Rows from block 11 of the image encoder, named by matrix and row number. Each number is 128 + 32 x the weight over its row's rms, rounded and kept within 0 to 255. All counts start at 0.
# conv: pointwise conv (encoder.blocks.11.conv.weight, 192x112x1x1), inputs 0-111
conv.33 [164 108 133 106  84 170 136  93 155 129 154 207 167 152  87 150 147 107 113 164 194 154 160 132 139 136 119 181 131 109  81  94 109 123 114 150 114 119 118 198  81 139 106 106 115 141 211 107  84 132  97 154 138 151 143 140 129 118 133 151 121 107 108  71 106 140 102  95 171  82  55 118 123 144 113 121  70 148 197 116  94 185 122 188  81 180 144 146 106 160 129  76  76 147 108 189 114 174 114 123  92 135 101 116 155 143 109  97 139 118 132 148]
conv.34 [103 103 100  89 185 150 154 139 113 124 138 141 144 183  98 143 127 129 147 138 152  97 214 180 149  83 133 148  82 112 130 124  82 113 150  77  91 107  98  32 112 188 128 151 149 147 196 136  92  86 120 133 131 169 175 145 134 134 135  84 122 132  93  99 134 100 165 104 106 143  96 121  79 116 148 155 233 141 113 122 114 120  80  91 175 135  73 144 124 153 132 143  58 133 137 130 149  94 132 146 123 123 126 151 180 106 115 135 169 112 164 167]
conv.35 [ 91 117 103 144 154 164 180  63 119  85  55 157 124 117 163 111 144  75 169 136  86 123  91 101 139 131 126 127 115 174 184 106 152 133 119  63 154 110 111 146 119 112 140 140 108 170 130  99 123  82  99  71 134 109 130 146  96 122 143  88 118 142 108  86  90 122 131 111 117 125 184  95 134 177  54 132  68 170 109 118  87 120 116  89 141  91 163  52 121 130 125 107 137 150 140  83 107  81 126 163  51 115 117 130  92  97  67 183 111 154  96 113]
conv.36 [ 47 146 130 169 151 110 158 137 132  77  93  87  76 128 121  92 139 141 129 195 134 151 145 122 142  91 143 133 121 144 145 143 120 146 151 127 123  99 138 136 121 114 205 109 167 135 176 144 100 138 111 136 129  99 156 126  94 119 148 119 115 107 147 150  98  87 152 114 128 170 153 104 137 103 198 105 108  71 150 179  74  97 122 124 132 209 230 125 207 120 141  93 118 121 182 192  89 148 141 107 179 111 130 150 112 133 180 166 119 119 178 134]
conv.37 [110 151 148 167 118 105  82 151 111 174 168  85 128 137 106 156 103 114  94 196  94 135 139 131 101 124  99 142  65 132 113  88 124 126  71 170  79 136 118 140 117 128  37 115 128 149 137 168 141 186  45 159 132 109 154  83 129 127 158 143 154 109 139  93 129 147  57 138 116 130 145 116 117 165 137 173 143 154 167 161 149 150  67 154  79 123 150 124 164 142 127 118 151 111  52 166  77 159 133 188 157 124  99 105 182 159 129 126 112 171 141  74]
conv.38 [104  74 122 194 145 138 138 141 116  83 112 113 123  90 129 114 179 154  94 111  83 136  95 150 103 194  88 168  47 105 105  64 109 136 166 138 112 105 120  96  98 119 136 108 169 144 170  83  94 141 110 220 171 113 189 128  81  95 170  87 151  94 101 125 104 111  99 149 102 142 114 106 136 121 116 124 114 107 118 148 181 144 140 125 156 116  63 141 106  96 169 113 111 120 184 147 189  95 144 146  67 103 126 166 110  92 176 109 131 103 140 133]
conv.39 [111 143 142  93  79  99 129 101  84 122  92  86  95 109 104 156 114 116 121  78 111 142  83 165 154 108  71 105 135 133  86 107 121 128 119  86  87 169 134  68 135 120 125 107  96 134 182 148  98 189 166  61 126 131  69 125  75 118 107  72 172 122 183  71  70 112 101 129 148 136  92 157  91  80 109 170 143 154 109 188  91 134 137 155 180 133 102 160 106 103 144 115 148 106 133 159 119 137 126  78 135 109 141  65 152 153 116 103  52 160 105 152]
conv.40 [203 130 136 156 195 129 155 117 160 106 126 154 110 132 113 173  86 105 216 105  89 101 123 134 118 168 187 133 109 169 109 160  86 160  58 117 137 113  89 103 191  91 141 121 101 119 130 163 110 145 122 141 129 161 165 106  98 172  96 179 107 154 132 124  87 163 105 169 167  79  98  84 159 162 100 160 116 166 124 129 171  93 132 138 150  98 137 155 161 118 163 120 145 115 166 177  83  87 120 102  91 146  87 166 144 177 178 150  89 148 144 109]
conv.41 [144 162 127 144  84  78 113  96 182 134 134 132 149 107 188 100 101 146 153  79 156 143 119 168 146 137 116 145  97  79 116 117 175 179 119 152 125 131 114 132 113 130  98 107 110 136 103 133 100 114 120 149 109 112 145 143  43  78 176 155 156 146 130 154 130 118 161 183 119 181  73 135 155 106  80 120 138  93 120 118 231 156  81 197 127  98 139  95 171 144 107  94 187 107 102 149 121 172 153 146 177 112 132 130 134  52  70 107  84 134 152 130]
conv.42 [ 97 150 138 170  95  92 139 103 116 127  70 112 172 178  85 152 163 103 151  75  97 121 142 176 139 129 141 137  59 163 139  85 150 138  83  88  91 134 213 132 135 130 225 139 144 115 118 103  89 138 121 154 111 130 128  88 118 113 175  97 138 113 135 136 108 137 182 114  96 157 123 104 105 101 139 139  88 110 173  98 120 134 115  89 101 102 122  98  80  72 154 110 151 155 163 132 151 128 170 198 116  89  76 137 107 144 196  93 127 109 195 113]
conv.43 [ 85  96 126  86 117 106  95 162 151  82 101 122 184  84 162  73 123 117 149 171 124 152 149 147 102 159 172 119  81 119 128 112 123 111  97 130 101  87 148 120 144 145 133 123 184 153 112  91 141 250 134 157 126 148 169 104 144 160 127  90 165 159 114 132 118  96 151 182 136  94 125  86 129 100 167 117  99 115 147 154 110 133 108  97 188 111 151 100  76 186 156 136  53 119 171 119 134 178  93 157 116 186  90 118  88 107 124  75  88 137 101 146]
conv.44 [117 102  96 122 160 134 104 102 169 155 123  96 100 158 127 164 159 138 141 145 111 152 103 183 176 137 142 113 117 100 158  72 147 170 132 132 116 125  93 148  74 111 153 113 181 112 104 121 134  99 195 102 108 135 136  95  74  95  97 179 148 154 118 212  93 126 129  98 160 111 119  66  73  65 161  82  90 113 206 160 125 142 133 133 106 119 108 118 155 211 100  83 169 156 120 158 104  67 197 126 114  96 142 105 157 121 104  99 130 121 126 142]
conv.45 [130 103 109 105 144 134 101 137 180 111 104 133 106 153 118 110 127  92 149 147 117 168 145  82  73  69 111 132 127 200 104  95 110 157 118  80 104 114 135  61  77 162  83 149  96 188  93 163 105 119 139 123 143 162 146 159  66  89 134 159 153  96  61 122 101 161 207 128 110 155  95 133 180 175 137 107 154 170 112 139 138 117 110 150 131 125 196 119 119 109 103 145  54 165  67 114 114  88 118 106 171 105 135 148 151 122 164  99 133  81 165  99]
conv.46 [110 136 111 112 137 198  99 151 153 120  92 129 150  98 120 119 127 123 107 146 142 163 128 112 197 104 135  98 188 150 125  74 166 166 128 159 185 132 112  87 170 118 155  96  82 109 121  78 165 102 147  76 102  87 103  87 142  97 142  94 166 148 114 165 160 173 141 115 112  91 179  99 132  73  84 128 132 131 147  76 166 108 156 101 119  53 208  93 150 136 116 187  71  91 123  82 163 138  98 150 157 117 146 101  89 156 131 120 121 134  71 112]
conv.47 [152  63 127  94 136 144 128  76  96  86 116 158 105  86 135 135 136 147 121 111 123 188 159 141 131 172 141  97  77 103 113 121  95 118 166 136 122 120 115 102 108 145  67  82  68 107  75 141 119  96  51  95  70 132 157 132  71 167 128  85 223 162 169 110 121 153 114 140 143  93 189 110 201 154 136 113  87 110  93 131 151 121 128 142 116 144 123 133 104 107 192  91 125 138 131 111 135 182 175 143 100 131 122 196 115 108  70 143 141 134 122 130]
conv.48 [130  85 153 169 148 164 135 139 180 139 100 120 112 104 109 152  50 133 112 125 152 124 169 135 133 198  98 135 132 129 164 155 108 128 109 184 196 134 111 103 196 117 116  92 132  83 131 181 162 178 114 173  73 115 156 126  82 153 109 135 166  98  75 124  82 137 144 109  92 173 152 199 175 136 122 185 151 129 127 148 140 136 118 131 145 101 116  93 162 179 135  78 126  93 108 119 122 104 123 159 131 103 104 141 158 114  63 121 152 161  68  57]
conv.49 [115  94 131 141 144 136 112 130  74 144  90  99 104 113 174 130 125 103 151 146 102 141 193 100 115 129  63 187 158 122 119 125 139 160 150 149 169 157 121 140 128 103 161 131  91 190 112 142 143 134 165 173 170 124 105 187 158 138 143  81 136 115 127 149 144 105 120 126 103 111 156 137 125 154  95  72 117 122 120 165 204 205 190  95 116  88 101 206  76 138 124 175 129 157  77 116 112 194 131 117 117 133  78  80  92 116 127 162 175 155  95 182]
conv.50 [117 116 102 168 121 164 119 138  99  93 114 153  92 149  83 115 122 127  62 165 132 148 139 200  88 157 143 142 126  97 161 103 122  91  92  72 173 116 127  99 124 114  82 109 130 143 122 157 162 129  65 117 166 141  91 199 106 129 143  87 115 129  85 138 131 145 104  68 196  44 107 139 154 102 154 150 136 105 134 141 108 114 105 106 106  90 123 114 157 181 128 128  91  93 146 197 116 130 179 111 225 130 135 152 165 141 119 135 105 191 155  91]
conv.51 [ 90 109 122 102 183 132  70  78 141 136  88 144 106 134 121  72 130 131 154 159 153 185 137 142 134 122 131 126 158 138 125 152  65  71 166 152 140 139 125 138 106  93 124 128 122 105 137 164  79 116 148 158 136 195 129  93 138  99 131 120 148 171 165 143 130 229  69 135 107 150 111  92 159 132 144  92 139 161 125  93 127 125  92 160 134  50  90 170 144 149 167 115 123 130 106 130 109  78 122  78  68 111  44 128 163 188  81  86 157 124 131 109]
conv.52 [ 98 184  96 196 129 106 127 100 114 121 104 176  95 124 128 143  79 120 120  97 182 157 105 113  85 154 126 147  96  81 140  74 110  96  91 165 155 133 150 117 122  94 163 108 140  96  97  78 174 113 193  97 177 130 129 120 181 112 120 150 148 130 201 115 104 102 110 204  95 169 138 122 137 129 129 138 126 145  98 150 175 188 184  63 141 169  82 129 147 116  95 110 157 133 140 145 162 124  96 133 110  73 130 133 166 173 139  67 133 144  78 164]
conv.53 [127 151 112  88 151  78  85 197 119 112  96 167 128 111 111 138 147 159  92 125 116 199 102 133 130 104 135 133 111 102  97 133 208 128 149 156 122 111 139 123 134 122 146 111 171  88 138 147  95 149  84 136  95  85 115 113 134  88 106 150  71 135 119 111 110 172 119 108 187 126 127  94  92 160 114 108 144  69 179  85  66 133  75 162  87 216 165 116 116 129 130 142 185 141 139 123 111 174  99 125  67  71 122 169 137 135 116  78  92  92 168  83]
conv.54 [120 198 104 141 138 144 111 175 145 116 129 116 146 130 118 210 107 112 110 133 149 180 168 166 125  91 105 118 145 127 142  59 126 144 178  68 161  95  86  65 148 137 111 143 119 108 146 143  96 118 197 145 124 164  67 159 198 169 182 152 137 106 150 143 135 102 120  90 115  51 158 117  95 156 130 118  92 109 105  96 121 162 164 147 156 111 106 129  95 126 178  89 188 131  94 111 116 126 115 150 171 182 109 114  84 138 133  62 157 154 153 116]
conv.55 [120 150 113 139 142 164  96 165  86 112 115 157 131  87  94 136  81 172  81 125 130 142 102 154 146 111 101 160 106 128 144 177 104 174 141 115 150 103 104  84 116 107  58 187 190 108 167  48 127 142 146 148 103  96 125 102 200 148 126  97 140 114 107 120 117 111  65  92 116  60 127 102 150 168 122 126 130 148 106 129 150 199  60 111 119 105 110 119 121 117  85 190 139 161 181 134 125 121  70 131 110 105 157 152  78 176 133 119 137 171 160 182]
conv.56 [126 142 152  97 113 169 126 132  89 114 172  74 137  97  57 157 152 131 160 141 137 130 180 111 199 133 126 197 181 144 105  84 148 107 106 115 144 143 153 126 143 124  83 131  71 144 139 159 103  96 167 156 135  43 164 150 158 130 137  59  71  96 139  87 128 111 140 132 135 162 120  94 129  91 164 170 104 180 106  79 175 159 103  80 160 115 126 106 141 142 141 172  94 130 102 168 132 109  42 133 149 125 100 156 111 119 104 192 101 120 143 136]
conv.57 [152  82 121 123 112 153  86 164  90 124 175 106 121 154 116 150  69 164 148  74 117 100 139 148 129 164 134 129 177  86 117  80 163 133 152 144 105 122 162 188 155 119  45 119 147 101  86 121 119 103 135 147  94 147 109 143 150 119 101  96 117 126 136 105  98 150 131 162 136 172 115  89 136  90 123 107 152 102 170 149 106 130 130 126  98 237 108  85 133 124 127 171  41 109 141 148 143  90 143 150 126 127 124 166  97 125  79 109 113 244 112 170]
conv.58 [159 168  74 112 217 183 140 137 126 122 129  98 149 105 107 141 121  80 111 136 131 144 162 160 100 104 151 183 125 121 153 144 161 182 162  90 166 149  93 161 123 127 115 137  71 135  95 138 160 114 166 149 128 120  70 147 109 130  96 111 196  61 101 161 131 129 172 124 143 164  88 160 117 108 143 136 126 120 151  82 126 142 143  78 131 216 119 165  95 127  70  85 136  98 144 101 147 109  98 153  93 103 185 127 136 103 142 126  99 151 224 146]
conv.59 [172 128 164 167 121  57 130 184 170 147 132 135 128 106 188 145 177 139  95  54  92 152 167 118 116 132 119 184  98 171 153 133 112 151 143  87 106  78 123 116 136  78 146 155  66 127 124  96 123 119 118 156 158 144 125 166 124 109 106 166 132  79 127 133 125 146  62  91 143 100  89  95 131 148 106  92 124 151 170  89 158 105 156 165 161 157 113 126 169  92 113 204 118 144  98 160 162 173 133 121 114  86 112 150 188 153  85 159 176 145 154 193]
conv.60 [119 155  69 115  57 160 120 111 124 144 141 145 146 186 133 143 138 198 123 117 153 156  96 145 176  94 127 167 128  50 114 130 127 126 214 100 121 100 158  92 148 172 152 157 154  99 135 103 119 160 180 122 128  97 166 174 154 123  69 129 177 132 151 129  71  70 115 100  78  89 115  91  80 139 121 178 108 179 116  78 144 199 145 135 139 127 132 111 106 144 195 124  84 113  96 114 138 127 123 108 115 198  96 135 134 141 120 120 126 136  85 145]
conv.61 [167 121 148 160 129  87 123 149 151 173  89 148  87 106 122 155 141 120 158 124 114 103 107 148 160 186 115 159 193 155 182 110  62  83 119 122 103 173 191  84 118 118 172  92 129 159 133 171 159 134 141 153 165 135 144  84 113 143  64 165 114 169 107 132 142 123 119 150 102 120 101 109 130 132 148 234 141 138 131 130 135 125 140 165 182 172 135 136  94 176 112 117  54 208 132 124 147  85  96 161 103 162 140  75 141 176 109 113 145 144 133 155]
conv.62 [147 147 139 125 116 184 115 120  87 136  99 108 103  81 146 119 147  86  97  76 111 156 115 148 187 175 131 132  97  88  71 111 155 124 119 121 204 171  99 154 169 174 119 150 108  50 158 153  87 148 133 164 227 139 130 161 117 151  62 166  90 112 133 103  84 104 153 126 124 158 110 183 110  89  94 120 118 156 125 155 107 137 180 128 141  92 153 108 103 128 158 124 162 137 136 140 141  99 109 145 161  75 117 182  85 128  99  69 146  91  85 142]
conv.63 [141  95 147 149 137  91 189 127 151 111 117 123 207 111 132 112 110 131 114 119 132  85  92 173  65 115 104 131  50 109  83 125 150  80 152 162 177 151  71 103 122 126  90 201 134 158 150 111 125 120 147 174 118  79 145 122 142  95  98 167  94  85 159 139 144 112 176 131 141 171 116 171 126 129 140 133  92 129  75  84 177  78 100  96 126 158 130 126 131 166  95  89  96  88  71 115 125 105 137 183 103 156 164  82 134 168 128 133 137 115  52 150]
conv.64 [102  48  68  96 107 139 104 158 133 175  93 144  87 173 140 165 107  95 155 134 165 135 149 120 112 152 124 142  83 108  87 155 180 124 188 171 123 166 166 115 134 173 128 199 127 114  69 199 188 179 118  97 126 168 139 113 119 175  90 141 172 143 148 141 107 138 148 105  94 161  98 177  84 154 105  78 153 121 131 119 162 170  98 162 131  71 156  98 121 127  86 150  89 135  93 141  90 174 127 122 122 105  89 127  99 153 131 114 157 112 143  90]
conv.65 [114 103 100 136 141 130 156  89 123 154 132  86 148 144 177 159 190 120 129 108 136  88 119 136  34 109 130 129 115 139  79 112 145 101 155 136 119 159 146 153 133 136 170 113 217 100 192 185 147 123 150  89 136  83 143 149 107  98 130 146 137 191 140  87 117 141  97 122 112 113 171 120 161 151  96 108  75 103 160  68 127  62 117 134  65  70 135 147 131 121  96 118 144 139 106 121 112 119 107 196 150 108 174 158 175  94 135  91 133  67 150 190]
conv.66 [132 175 145 125 136 128  96 116  73 159  55 121 135 155 129 198 148 165  93 101 136 150 186 134 117 149 125  94 102 126  95 123 112  60 140 153  85 143 114 116 145 124  87 119  99 139 181 112 179  99 119  80 100 176  97 115 121 117 150 147 120 141 162 139  91 140 121 192 127 100  90  93 138  93 171 116 141 157 135 123 152 106  86 113 148 142 119 173 215 200 108  69  97 186 132 179 125 116 158 118 132 134 195 188 120 129 122 116 142 188 105  96]
conv.67 [163 112 126 201  96 149 110 112 143 168 121 119 118 109  54  93 170 172  79 131 118 178 120 104  83 134  92 121 111 144 142 117 115 116 205  90 135 200 135 124 167 103  67 121  99 165 113 148 123 106 147 129  95  54  54  99 102  88 115 163 134 123  93  93 118 147 106 123 150 160 163 107 156 176  83 139 136  73  66 143 149 128  79  65  74 138 124 173 111 125 114 138 112 126 142 124 137 122 111 134  67 203 144 164 142 129 132 112 125 123 127 143]
conv.68 [170 135 186  87 114 124 120 217 123  92 143 118  52 137 159  99 151 140 121 156  56 106 143 105 147  68  76  69 143 117 113 107 150 122  70 134 194 133 145 110 137  80  82 111 111 119 138 178 115 165 129 136 152 105  99 127 155  80 177 173 104 126 133 102 150 120 123 112 140 144 100  90 159 125 141 127  85 158 103 173  91 107  75 102 101 112 170  99 172 223 135 139  89 122 138 147 179 154 153 149 155 130 130 164 160 150 130 136  99 127 139  90]
conv.69 [115 152 123  82  97 159  86 116  97  69 119 133 154 134  99 155 126 153 109 119 125  85 152  82 118 140  82 144 145 119 124 139 159  61 108  96 117 184 102 186 135 155 114 156 129 152 122 146 169 146 113 158 122 149 132 102 185 106 156 124 105 113 113 153 128 145 106 123 112 143 131 199  71 112  96 112 208 132  77 130 135  87 155 100 177 211 132  95 115 121 136 147  87 108 185 124 127 111  64  95 224 130 142 105  67 106 112  66 150  99 144 121]
conv.70 [ 86 142 131  44 129  70 148  75 138 148 133 128 129 111 104 204 141 175 171 104 188 163 129 130 157 138 146  82 105 122  98 106 182 170 148 172 119 119 134 112 120 166 162 145 159  68 173 124 104 120 120 193 167 112 152 120 110 126 152  83 116 124 110  98 149 159 100 151  95  89 111 129 135 126  86 142 136 109 184 105 113  44 170 161 153 114 102 150  75  97 127 173 123 155  92 127 122  86 134 145 172  71 109  79 128 114 113 136 184 121 179 143]
conv.71 [179 104 156 132 153 187 148 152 104 154 159 113  88  94 117 142 117 153 149 112 160 167 112  98 131  92 145 114  82 110 146 162 167  94 153 142 120  73 157 131 151 129  69 139 194  83 127 178 112 163 140 181 124 153 127  99  97 162  89  77 115 103 125 109  82 123 140 129 130 168 133 102 110 121 113  61 136 117 117 138 177  90 128 134 134 169 132 126 146 190  86 113  70 159  90 158  81  68 102 116 125 183 199  74 144 203  89 114 128 114 104  94]
conv.72 [143 200 139 112  87 154 159 106  89 111 136 129 157 125 115 137 164  93  91 170  58 136 194 148  67  53 121 168  69 161 112 109 133 117 158 122 154  73 115 100 106 128  71 134 124 146 165  64 172  92 114  95  97 128 121  78 181 114 120  94 149 145 117 151 172 109 171 138 144  91 146 106  48 129 120 102 113 134  87 126 156 137 144  98 172 164 139 116  99 152 154  99 154 155 126 152 150 161 126  73  93 107  78 147  92 143 164 116 163 116 101  97]
conv.73 [128 157  75 143  94 198 107 143 118 156 116  90 121 124  87  94 176 164 148  69  58 144 109 179  99 156 162 119  78 101  98 144 101  82 115 122  86 142  97 111 157 118 103  81  92 213 162 190 179 162 129  69 168 113 127  70 150 107 157 114 162 106 122 167 178 151 129 148 141 116 104 114 153 146 126  91 159 136 147 119 182  86 170  70 109 128 114 128 140 108  87 135 127 141 108 172 160 144 139 166 139 116 133 169  76 158 101  93 111 138 108 114]
conv.74 [ 87 113 150  94 134 105 144 157  70 146 117 103 129 107 141 198 129 201 111 110  99  86  76 150  70  91 126 110 140 102 183 104 110 153 145 153 118 160 130 133 146  99  96 158  46 168 128 155 183 111  97 174 162 158  86 104  88 118 111 165  73 139 169  97 112 184 142 129 125  61 160 107 186 130 136 101 120 150 122 131  80  82 112 125 156 149 131 153 118 137 115 114 138 177 100 176 140 122 191 103 180  83 133 129 149 192 130 121 149 133 127  85]
conv.75 [167 125 106  22 143 125 159 164 129  96  86 106  53 105  49 146 123 121 124 132  91 160 132 108 112 127 144  64 134 145 119  82  99  90 171 106 117 111 106  96 112 146 141 127  93 191  89 111 110  84 186 140 124 138 115  90 104 102 152 116 134 160 191 139  20 128 124 161 113 101 162 149 116 206 125  98 160 120 110 149 150 121 114 136 148 150  69 124 111 150 140 140 109 158 144 166 118 136 137  80 127 117 117  76 106 179 125 123 128 148 104 155]
conv.76 [118  64 102 136 161 180 178 120 113 159 152 140 158  81  86 126 145 115 131 149 115  74 132 101 148 132 116 133 121 137  95 111 133 138 117 104 182 132 149 131 104 103 149 107  49 111 127  83  66 177 125 222 112 111  91 144 158 137 157 139 166 155 120 157  99 128 188  91 133 137 140 113  95 113 107 144 132 165  77 125 159 203 127 132 103 180 119  73 188 154 150 144 133 171  79  83 151 111  82 108 150  70 154 113  63 151 129 143 152 176 126 140]
conv.77 [180 166 101 188 120 120  55 147  90 167 121  99 157  94 160  86  65 144 112 127 150 127 125 138  78 116 104 116 124 127 114  98 113 138 167 145 137 133 124  89 177 121 151  91 135 161 117 168 177  77 150 114  80 115 124 172 106 168 175  92  92  92  21 141 195 128 146 157 140 109 121 135 162 107 127  94 135 127 149 133 110 127 137 145  58  88 163 118 120 129  81 140 152 180 115 122 172 146  95 161 122 144 158 134 135 144 177 101 202 161  87 124]
conv.78 [134 136 102 114 129 155 113  94 191 154 161 103 120  97 128 123 145 174 109 111 172  97 151 118  72 133 160 101 102 139 108 117 103  68 166 167 157 111 140 143 106 134 113 146 122 116 124 100 156 111  95 203 125 114 153 144  81  91 122 136 138 132 163 113 121 144 132 129 151 170 209 135  63 126 177  90 134 125  79 106 154 113 147 183  95 158 115 163 199 127  79 157 106 136 120 100 130 120 141  88 120 128  78 202  96 132 136 141 239 115 143 197]
conv.79 [141 120 149 222 140 168 131 142 141 109 121 187 109 147 128 125 172 115 123 103  92 136 183  79 120  94 179  82 115 114 157 100 131  44 161 123 151 159 128 114 123 123  86 143 103 144 149 174 120  92 129 116 102 107 126 202 135 177 125 138 136 141 137 137 149  61 106 160 161 119 122 126 160 148 154  65 166  64 158 111  86  75 136 122 117  94 124  94 153  92 198 167 109 125 225 166 103 147 119 180 165 100 114 152 133 119 136 148 120 131 117 142]
conv.80 [145  93 141 101 141  93  96 152 126 145 118 124 102 115 177 102 123 162 163 125 166 159 103 156  99 144 195 120 156 176 142 124 129  83  87 151 111 154 138 139 144  90 155 106 100 175 101  79  99 134 172  91  68 119 184 158 127 186 151 153 105 184  94 119 173 131 136  59 143 111  96 118 136 153  74 175 110 139 103 132 148 115 135 114 205 107 121 136 104 144 215  79 108 106 182  84 102 171 108 139 121 134  73 120 169  97  98 176 105 124 160  91]
conv.81 [ 95 121 146 111  77 114  93 109 158 138 141  96 172 163 187 182 103  88 137 143  98 105 141  93 145 173  90 184 169 131 162  84 193  69 147 126 108 119 155 140  95 149  92 103 168 119  78 128  86 114 115 108 134 135 116 136 175  75 163 115 108  98 178 119 130 127 183 106  78 151 134 129 194  83 163  85 117 167 117 150 138 141 141 150 202 115 139 112 126 131 118  66 107 139 126 109 116 126 192  97 201 108 125 109  96 152  93 190 109 135  96 118]
conv.82 [105 148 135 121 148  45 162  79 213 162  77 104  93 129 171 118 170 137 157  94 188  97 140 133  81 188 129  89 186  82  84 107 105  97 138 116  88 127 116 132  74 107 124 145 150 112 161  64 124 121 171 144 119  99  96 140 139  75 124 126 177 160 104 141 181  93 174 168 134 111  98 133 103 154 151 149 184  76 126 121  97 173 148 122 121 161 118 142  84 127 105 145 166 129 122 123 187 139 153 116 111 116 101 105 138 121  86 136 121 119 200 154]
conv.83 [111 130 170 133 177 207 119 127 155  90 120  99 120 140 126 144 183 141  81  99  91 156  75  95 104 150 130 169 119 142 147 178 171  96 164  97 146  80  98 177 110  49 100  92  96 137 108 112 189  83 119 128  87 130 141 111 152 143 135 102  96 105 144 132 167  79 122 160  84 102 153 152 101 149 174 159 105 127 160 138 165 108 157 136  78 169 119  56 153  99  99 122 105 107 119 104  68 140 123 131 145  88 134 112 118  96 134 197 146  84  63 139]
conv.84 [193 113 101  96 127 127 127 148 135  68 144 107 171 147 117 156 143 136 134 134 141 114 134 120 161 135 156  97 117 177 146 118  84 154 110 143 220 166 154 154 188 116 120 147 216  81  92 116 113 137 140  98 119  97 143 180 130 145 132  86 152  99 147 118 142 100  86  96  71  86 150 192 128  95 132 155  94  93  83 142 153 134  87 154 166 156  58 113 151 148  62 146 165 108 166 182  92 172  84 149 112 136 137 147 119 155 133 187 155 125 144 154]
conv.85 [158  82 155 101 144 132 159 161 139 180 154 115 153 105 147 196  77 118 140 119  98 146 163 112  71 121 156 120 166 152 140 127 164 149  97 122 131 112 148 125 104 145 143  64 138 149 137  93 108 110 129  81 141  70 159 104 108 111 149 144 137 107 109 141 113  66 119 146 164 148 167 112 115  95 105 166  72 188 116 119 113  93  84 148 104 107 139 161 119 162  56 201  97 170  63 126 180  93 122 186  68  89 129  83 166 131  78 156 125 130 119 185]
conv.86 [169 120 123  99 133 135 115 190 114 158 142 168 113 120 112 137 142 180 158 161 120 153  85  60 140 184 171 113 148  29 141 124 110 168 183 164  88 101 120 129 204  49 145 115  86  61 109 203 112 154 125 158  75 113 103 146 101 122 114  92  96 136 136 116 139  78 152 162 122 103  99 113 165 137 154 126 106  92 123 165 108 123  91 130 130 122  98  72 127  76 135 115  98 113 136  92 136 128  53 120 140 126 125  86 138  98 154 107 156 154 123 123]
conv.87 [147 144 178 159 160  97 168 149 155 112 119 102  84 147 149 180 125  62 133 152  75 126  75 144 168  98 185 182 115 171  92 179  84 179 142 150 111 152 134 134 109 134 105 125 124 131 126 110  67 126 126  80 154  67 169 154 131  69  87  89 120 118 151 112 132  70 161 134 160  95  82 125 149 138 131  97 185 164 135 138  97 118 124 159  80 103  98 101 111  87 138 141 145 170 146 156 185 125 175 146 145 115  98 219 112 134 104 120 161 147  87 135]
conv.88 [121 176  69 120 133 185 113  85 142 121 131 206  87 110 134 110 117 117 123 240 175 111 152 117 200 110  88 139  92 111 205 148 143 138 165  73 106 122  69  97 144 122 156 110 132 151 154 120 130 118 127 126 117 142 130 151 140  95 115  87  98 143 123 164  80 112 136 102 132 157 107 128 142  97 191 188 109 118 114 124  87 176 115 129 104 135 213 143 119  96 120 124 122 134 138 114  76 117 112 176 104 167 130 128 172 104 180 167 130  82 152 141]
conv.89 [108 121 133 173  77 117 119  91 141 172 164 161 120 137  44  76 130 138 164 171  97  98 152 133  75 160 101 119 119 125 129 103 157 106 137 126 147 121 146 155 130 122  85 167  67 144 135 125 107 134 168 123 145  99 144 233 108 108 100 139 146  75 120 110  94 167 142  64 149 134 157  88 140 108 166 101 183 186 102  25 135  87 145 105 140  98  88 117  95 138 112 131 131 181  97 123 181 164 135 108 111 116 138 139  71  90 133 157 151 146 131 124]
conv.90 [114 105  60 192  94 103 114 106  89 152 149 106 146  93 150 139 167 122  76 153 127 139 166 104  89  68 139 138  78 122 140  97 164 167 150 117 163 158 114  95 144 162 144 149  77  90 126 106  77 133 112 118  52  94 165  93 104 173 134  79 122 111 117 112  72 106 178 105 111 132 123 158 128 126 156  83 110 181 141 159 130  94  70  90 173 134 116  85 151 122 139 111 155 116 171 140 104 162 116  94 131 119 163  44 113 110 130 182 187 138 164 164]
conv.91 [ 97 131 117 109 132  79  62 104 172 123 128 203 153 172  99 127  89 110 138 145  90  89 184 157 176 107 148 122 121 166  96 104 113  98  95 153 174 143 137 119 167 117 102  87 135 173  78 148 157 103 115 156 135  76 121  97  88 115 129 139 128 107 107 140 182 109 115 152 151 113 101 150 143 128  94 133  95 202  99  99  83 148 107 158  77  97 114  94  82 162  61 111 175 101 187  85 102 131 125  85 126 113 123 155 124 129  63 106 185 164 177 129]
conv.92 [117 130 130 115 166 144 126  80 150  96 120  79 149 167 102 139 106 142  83 132 113 138 117  96 118 171  98 126  49 133 170  82 198 104 197 128 117 147 113 183 112 106 151 111 149 124 120 146 187  80 142 136 131  92 107  74 134 214 128  55 113 111 149 131 141  71 118 136  71 116  92 165  90 136 151 161  66 142 144  82 130  87  70  75 140 123 147 120 149 124 116 113 129 122 144 161 124 165 159 127 188  64 102 115 126 111 133 101 118  89 165 159]
conv.93 [140  87 143 109 122 156 159 152 179  95 181 210 126 160 120 131 164 139  88 113 137 130 112 143 121  88 125 107 107  81 180 140 160 156 171 139  99 191 118 111 122 119  50 141 156 123 119 150 141 138 127 142  89 100 194 139 129 127 153  50 103 151 119  70  89  42 128 141 129  89 109 144 186 120 127 118  76 143 136 126 141 127  84 114  88 204 109 161 124 138 103 134 135 180 121 105 126 109 103  98 149  97 197  95  83  94 119 154 106  81 138 144]
conv.94 [141  69  89  93 118 143  88 134 116 102 141 177 146 185 218 159 108 148  80 157 122 139 122 105 100  87 120 137  90 128 110 141 157  91 139  99 145  96 167 109 154  85 131 147 102  97  96 143 107 123 101  86 181 136 137 113 112 148 111 160 131 193 169 150  97 105 121  94  88 147  68 133 130 149 160 148 168  87 171 126 178 111 103 111 101  96 111 162 136 155 113 176 148  72 172 129 209 148 118 103  73 174 109 164 165 111 173 140  84 136 183 108]